{"encoder_arch": "resmlp", "train_examples": 203450, "encoder_mlp_ratio": 3, "text_encoder_fused_qkv": true, "text_encoder_qk_norm": false, "text_encoder_inner_norm": false, "text_encoder_moe_every": 2, "beta2": 0.99, "learning_rate": 0.0022, "beta1": 0.95, "shampoo_beta": 0.95, "one_sided": false, "max_grad_norm": 1.0, "batch_size": 256}
Rows from block 2 of the image encoder of a small contrastive image-text model, named by matrix and row number. Rows with one number belong to one neuron. Each number is 500 + 25 x the weight over its row's rms, rounded and kept within 0 to 999. All counts start at 0. Numbers have three digits each. After the name is the row's rms in percent of the matrix's.
After each neuron's rows are labels from the 100 images, of 14848, where the neuron reaches its highest value: "strongest on" is what is common among them; "patch colour" is the nearest of a few named colours to the mean colour under the peak. Only what is clearly more common there than usual is listed. The data: photos with spoken descriptions (Open Images, Localized Narratives). In brackets: how many of the 100.
# fc1: MLP up (encoder.blocks.2.mlp.fc1.weight, 1152x384), inputs 0-95
# fc2: MLP down (encoder.blocks.2.mlp.fc2.weight, 384x1152, transposed), outputs 0-95

fc1.417 104:531524559515520480494484496495498488517492466514536493551435466509525466584495492459467513487454485476454513476492515498516496469488506496509462524514523507487463487490477560514510554497518490502546504497465550532543482489568517475504478482479514485470492521524497486465475496514457454504
fc2.417 107:506467525505498569519432460506486517543516509526489499475465442485530459486541501501436499501520541456507516516456539491509511514543464505480528508518541521533458567530513517499505496496509460539516474494512498459491482482524480475523468520501479514473514506492502514505462480503500544478
strongest on: text has "white" (35)
patch colour: white (27); pink (27)

fc1.710 091:513526518472503496474493534521482507500511537513487515446471507463476498474524503550520488536546473525474462419534520454492495491522529476490495483493469523509523510524455529515483516498539485490489506484491473531520483495495504479469484513499502492533461494516488481513513523497494498482
fc2.710 090:510519498441486510468491501496444485527485521493468451494485507538461491516525465516483493479492476523469482498483520467517493482493515502496480491484485485522476476510519514464553478489531539489499482518536517476479478523518467467473488523456528503487514531518477465461561466525515533483
strongest on: text has "sky" (86); text has "trees" (58); text has "buildings" (30)
patch colour: white (39)

fc1.603 099:498458508505476502524501551467461553527508506522557476545496538500515513526481487521495457490523502512527488460521521478524491508537548556452496524459535483489469479514466549451497481514506488495500466495506528506504477508447514476475492519528512530504496497526485506510463477470466482447
fc2.603 103:523505492524535524528498497513476520504498509482525469537482500524482511500513474477478492489502523516527512496530509500511529480486503507523506509463473464530549484530482510490507517473462450471498501471497504504468499487534508513468490549495507511499460500581466493472514526485494524463
strongest on: text has "white" (28)
patch colour: white (25)

fc1.479 113:531473503480469510484457481512539489493502548483489486477526524481493482509493535515516532512518493477502465481476472516478562482504515502443483488490494551549471544513466469475479520485488498532510501458509480519509512473507498494521521473521505531503481493488482473527517468459493485490
fc2.479 105:528493551520525473488496464476486459520490476495485499527508453481515421476482521505457505477466526440508512515485444489480492487492499468500511495510520508531515511493501472493489501492506540526499535499521504520463518522492489493512528487480488520465496507493554515539487492532530514507
strongest on: text has "man" (32)
patch colour: black (45)

fc1.699 097:463468498550529519517508468524477511514503533475475493555514484461528527514488496528472499505484518487548493487484506466451532493451487551499499493488515464504523511501478451514501502534479534502512493510535457493469504502508527495519487472437534476468519490527481497505520505525472485476
fc2.699 101:555510486512499479502491536476534529532512478469481460523517516508514524493491489510479487506515494505490493515488523537474495452466504485482477480482471477518520522479496454512457553497518536475462476505483444498475485481457502495488475490515548437476506473458524510456485481475536515529
strongest on: text has "sky" (63); text has "buildings" (38); text has "water" (29)
patch colour: grey (62)

fc1.665 103:476472533493492503497513507516481479541508490503506510497469493469572509502490562520529481490504503518516551510516524511462545510498501481503521495494469500500499467499483463517499471432543515494508511523467516493501488516486537546450489488541454500488494467517501501485444503513462505526
fc2.665 100:468519516464487488485488491509497482501481482475468513497506516519477503527502477512485496511484484502495504493508493487508502482458493530469529511464529523498474489464484540495472434485541491482503460537511519494520516526513480553459479533495510466523509505530545508480510506496525528496
strongest on: text has "sky" (92); text has "trees" (73); text has "clouds" (47); text has "grass" (32)
patch colour: white (27)

fc1.701 099:490511537498503520514500500533442518544494532476477497484500494458525509476497536513535487485485499533504532484508536507452560512489509500488486468509464526504527454480492481522505473433499509491494517538501493465484476526490501540484497483528451480474508470479535517504457494494466525502
fc2.701 103:494484484483472476496501510512469473488466489470487508468518523528477496497470474506495503517504518530512499468516499489505492505507521524472500520468536515518470492450516539457491431500512467502509462526517505507491511504492509550490503506485515465506495504553531514478525487475490519488
strongest on: text has "sky" (95); text has "trees" (67); text has "clouds" (47); text has "grass" (29)
patch colour: white (29)

fc1.262 109:436488509555493484499498502531497500482496490501486482529505544516521480502505526493518502530559468510586484496463460506472544496521508492496521521492495498540476500551509533480543482514510478489485512514537467473493502531508523478491467516518520483477499513530521486487515493544460472476
fc2.262 099:495482515449502506488468522523484498475475518509471508483550525463480509516485480529469517526520489495515495470521500528531513516487508505507505488471462505530481502487469540500502430509513447502462496517517489480474498514522475485507477525448486499512500480510570517507502458519513517474
strongest on: text has "wall" (51); text has "standing" (51); text has "table" (41); text has "lights" (35)
patch colour: black (33)

fc1.290 105:533478547519522540503466480489520489501454487518530499511493453480521466550493529506518483519473550483446505521528503482519493506478538496474499517503552533510488521498464526484507566500495532485551427487494542528523491500483507438538517489514501534465498497505477526454480483494470484519
fc2.290 097:490493513490499535507451466502495500524512518480459507481477488491505484508504522493452538507540513514546523522487509495496520485546520497436505475513504506522484560537473466483510556494496475513532483515494508492466506498514470513536478529481490518435504509511512495508503492480469507471
strongest on: text has "white" (28)
patch colour: pink (30)

fc1.199 102:551469449467507500475485514496494515480505469531514498471526499455498519519519474470461541517506493509485518467502471504512486515436438493470490488510521461519472575493509519442512495503500492510516484509481518508520484449456482487489559496518494485508462510523516444476524497467469507489
fc2.199 107:525511468513525554527471502525440538499497517526499491509457510486509523503491506464522506484494486478498494521451503514504481472509448505462493478527521502494488538523513516489482520501500507483480496481469456481482511475510477485517542510484490502475510542559509490464499519500498491526
strongest on: text has "white" (28)
patch colour: white (28)