{"model": "contrastive image-text model", "encoder_drop_path": 0.15, "encoder_num_experts": 16, "encoder_expert_mlp_ratio": 0.5, "text_encoder_width": 256, "text_encoder_fused_qkv": true, "text_encoder_moe_every": 2, "text_encoder_expert_mlp_ratio": 0.5, "beta2": 0.99, "lr_schedule": "cosine"}
Rows from expert 1 of block 3 of the text encoder, named by matrix and row number. Rows with one number belong to one neuron. Each number is 500 + 25 x the weight over its row's rms, rounded and kept within 0 to 999. All counts start at 0. Numbers have three digits each. After the name is the row's rms in percent of the matrix's.
# up: expert up (text_encoder.blocks.3.mlp.up, 4x128x256), inputs 128-255
# down: expert down (text_encoder.blocks.3.mlp.down, 4x256x128, transposed), outputs 128-255
up.111 092:539521531487492487490536489505510488484548470449474518476534477498507493457498449531521527509510528480473492509484445450506428503535465517508523468534519496504554518516474512513458486493519503494473461513510485481495500498526489463453503546488489502492492504500509485505550578504508505511505462486523495490510524496491524519518521558491510483511492542513513519543477469512463495528515
up.112 086:498490505502530489523467525482491502477516511545551511519471490515521517467484551483521495535488446499541460479447483496508523537500496443503495519504499473532461537512504502485537514524496534487486497476507473491526456526524518497522498522510489505475460544490493491497458562462495533526494496532506533499509447473505477487502434505488524500478510535468502537521488468546454472476467
up.113 111:527470480488500478471460459496517515487521488519474519513495533501474470518512482492535515445534501534478492515491519495491524527499515547481523535504529459540489496514516490478460509504486533507523482549503519470548520515499448543520476490503491499499476488500493505536462490466504508512523464486467485466499478542469464519500519502506504470542493463496504481537488542495472478505458
up.114 061:536523458524488493507501485529509471492564481509469470530475507468530486509496491503533492492462532477474474483507529541453477455501477503545517505468542482528475509513460506492487526483564460499489478491530495502463491477518487494521489532521448505494517478489537496538465486481484498538522501511524510460488496481494506475488512508536474509534451507522510478493484501487499494500490
up.115 100:501515479473567481517514537505485516472486503567499455498483489483504500527518447480518511557491492514516483493467506525533491487521479497506462469496515506544472487479476525509491482497515463561510480524511494538524525547488544517534466501482498471510520472534515489471526510484504500501494497479443488549489509449499466483542501528477479513514500526488482465536568491482496482512451
up.116 101:504526467507500528539461534491501495483524480487494504508485488525464506467481505521474525461496491501490467529513511501527463505449508513518499503499486506472489536453509484456498508552478536505504470470508462482540557499479502551474517501451509513490474561494522507486463478497486520459513455528547551508467527515444487473523480458510491478485508486538547474494480497459496534531509
up.117 109:468447502539466537457557512525510489488497503486463466522504508526523522494561550487510530523467472509474508536460545514512509503521501474477497503508519479512515476490482520496532489473538493498478518486483507514496515506515512500510498554484528463511507491484509516469506473505465465535498463454466488495474536453487484547499522541494536482507517534520438506507546523494474498457544
up.118 092:497521465497503491441520509449472493516501479497504511540520494474468479533514516498511515497508508477509500493469533516471494494498495510524523475503504522502491528485492517451525416437485539503460506477494503541467511486484492492542496491503536449517508484479558532441481452463518494510480435526467531477495490495470493514530509494487524489532525504483520484549505515506470476464502
up.119 092:477497444448521524456495486487542479508525470505521521488496534500520512467485487526475516480491550503515481496528521546518541520509555463498482487506536501501456518504493516520510489529496505552486484477449494552458451499469497476461500515510498494502506540459530500508473538491481506508473526468472490526530492488534510511505527501527563503479531518484491522516493505459512484505495
up.120 098:515499542507503475480489538491465522492531471487474463540555488468502476481483452490525506514509472489517508517471498481488514539513509521498541495499528535539508500513473483498506488468555500509552502548548495557484470527434490477509482511499540512521481512474530508553508503470445492510521484529528510504531515492531482527493504502481510514479468505501494543491516450485532529497473
up.121 109:500528487456527471450514530540519528542478522472488463521537488515459530506489507535495491511522479495490477446502530493459478488467428468461486504480492543482493477514421545483531483503523506526517521497509486472493468494520491498508485487500522511482510492545526497527491532516497454493524508445456512506490479504496477518523492519513499494485507502527447501485540509498460444499489
down.111 088:495496511537461513526478592507508506515539529522529489495495516543488505490491495480462522474488475529502522555487521502506537461518519522529511541464479494500517513492498499465523485508528495467519505493457479498526512500526525514505514443525485490531492463522520474425470459508524481479522474502478520477526525504517501472467478522493491548495500474514525500513524473448496519510490
down.112 093:494513510473473469473512502494491518514505512532498499493494457540490498521435478465483521505518501500481466499486500453466492523524481497539531512476537500496504470508535473497472473501487537525448514475504525479487527497503507468529505521517514475536482484516534531504510514506500488467533466489471535464435501480464438521501470541485524494482535512468542529554483506540506505496481
down.113 114:508490528498487504490479539498459539501482500520546541530532505537512478508477484503507528444520508471490523525491525507490523481511500531516509540497472467491438494544454534513500462463497517512499533519493531485499444495536501516541468460485479544505552508496480478491542501521511470502482524525497508513519523513543558541535486479490513494533491478502510506513518465494525482464480
down.114 059:483474515533526546512517517507509500476553496474477474456517521513492494485536506531452500559517515527535541514504511471507510464520499505525454497518496519508508513504487514534500508500535476532470512521510564485496504487546516509521487481529526479522544523516473475537512480447479473529496541508514510516523470514474527533484459516499471469468525473462487462472473502509468503483534
down.115 100:463489531513522514514487500468485503472519521499495501461505472484489539540468538509498513470503528475512481505499480499484483491485505517502488498476509496471492512524486503507516485475510437469478497512499463465475472519465489516484476475506518502525480497562467501503478478488502501430546485471444504532493505508508496473479468488487453503494499510483479480544484479505475510524486
down.116 101:506507482494525496486516509511517486479551504473483506498499508538530507500473466528511505479515474453489488504485528512474442499523479471475533513508470497463511506479536517471501509516481540525499536504512426491511519472512509531505487496467515534529499444478493470518460528524530538517526477456497518526499504495514507485516533537483509483507500495488497538502485444473522489501482
down.117 105:529496498514523444507450490493525547450476470469482478511508461455463537553479519497499480509510484534493506450502503448501507482506494471519515508463479447492503479448458506484484512535498466480474491509479481470486492504493475474497500485490530498510464484498493443503520516464505558516508512498545515511497490466455535473492523500480507509474546529481528445499540472496493520511513
down.118 108:477561555482550488471493469495508533509482480492493495530526490497486507510498506540533519529530505461539500525490494468486535495497555548563458470451518499509493502516465475474497506515539525496492516442481511490518461502509544493501524473484496488502546511540505485510520503499477489494505514491514536515526486526479453497502537486491493449487502518463555513489473547515466471488541
down.119 093:507537503470491520521455512526516486536531510502474519528512490499514494506480486507471517431525500496536495522547508514477460553547474554471506461516526531497492550519518465504529550541536499529483478520492475485519532501515520539477443501450526467495482476442506496490491482518539469477507499475505484531540481524505484478466514500498522518484491494506497501492484546493504546515535
down.120 103:521483530491553514503472504471503518516523503487484512508521435469527441445496488506511475501580461451515508535493491480502487475505497496473516529484486518554512484484514498539526514515512532519490487490469542504472486516514519495528503505474538488517473523511546474495476517463516470476506454518511493499515543530506502545539463509490482488460538513457529473527515477491519506510486
down.121 104:527478441460516531490518484479460532485507519551520509523494536518490491482489534504533477436529451462494529485525502457506493463465516505529492540451518548499509466486453474514494547508453510505515486506494519516499505488511527532468508510472497466506486529557444522509446475477446519534483483463514536492481492491494500488481523484482498499468456489498540509477484485490497472542538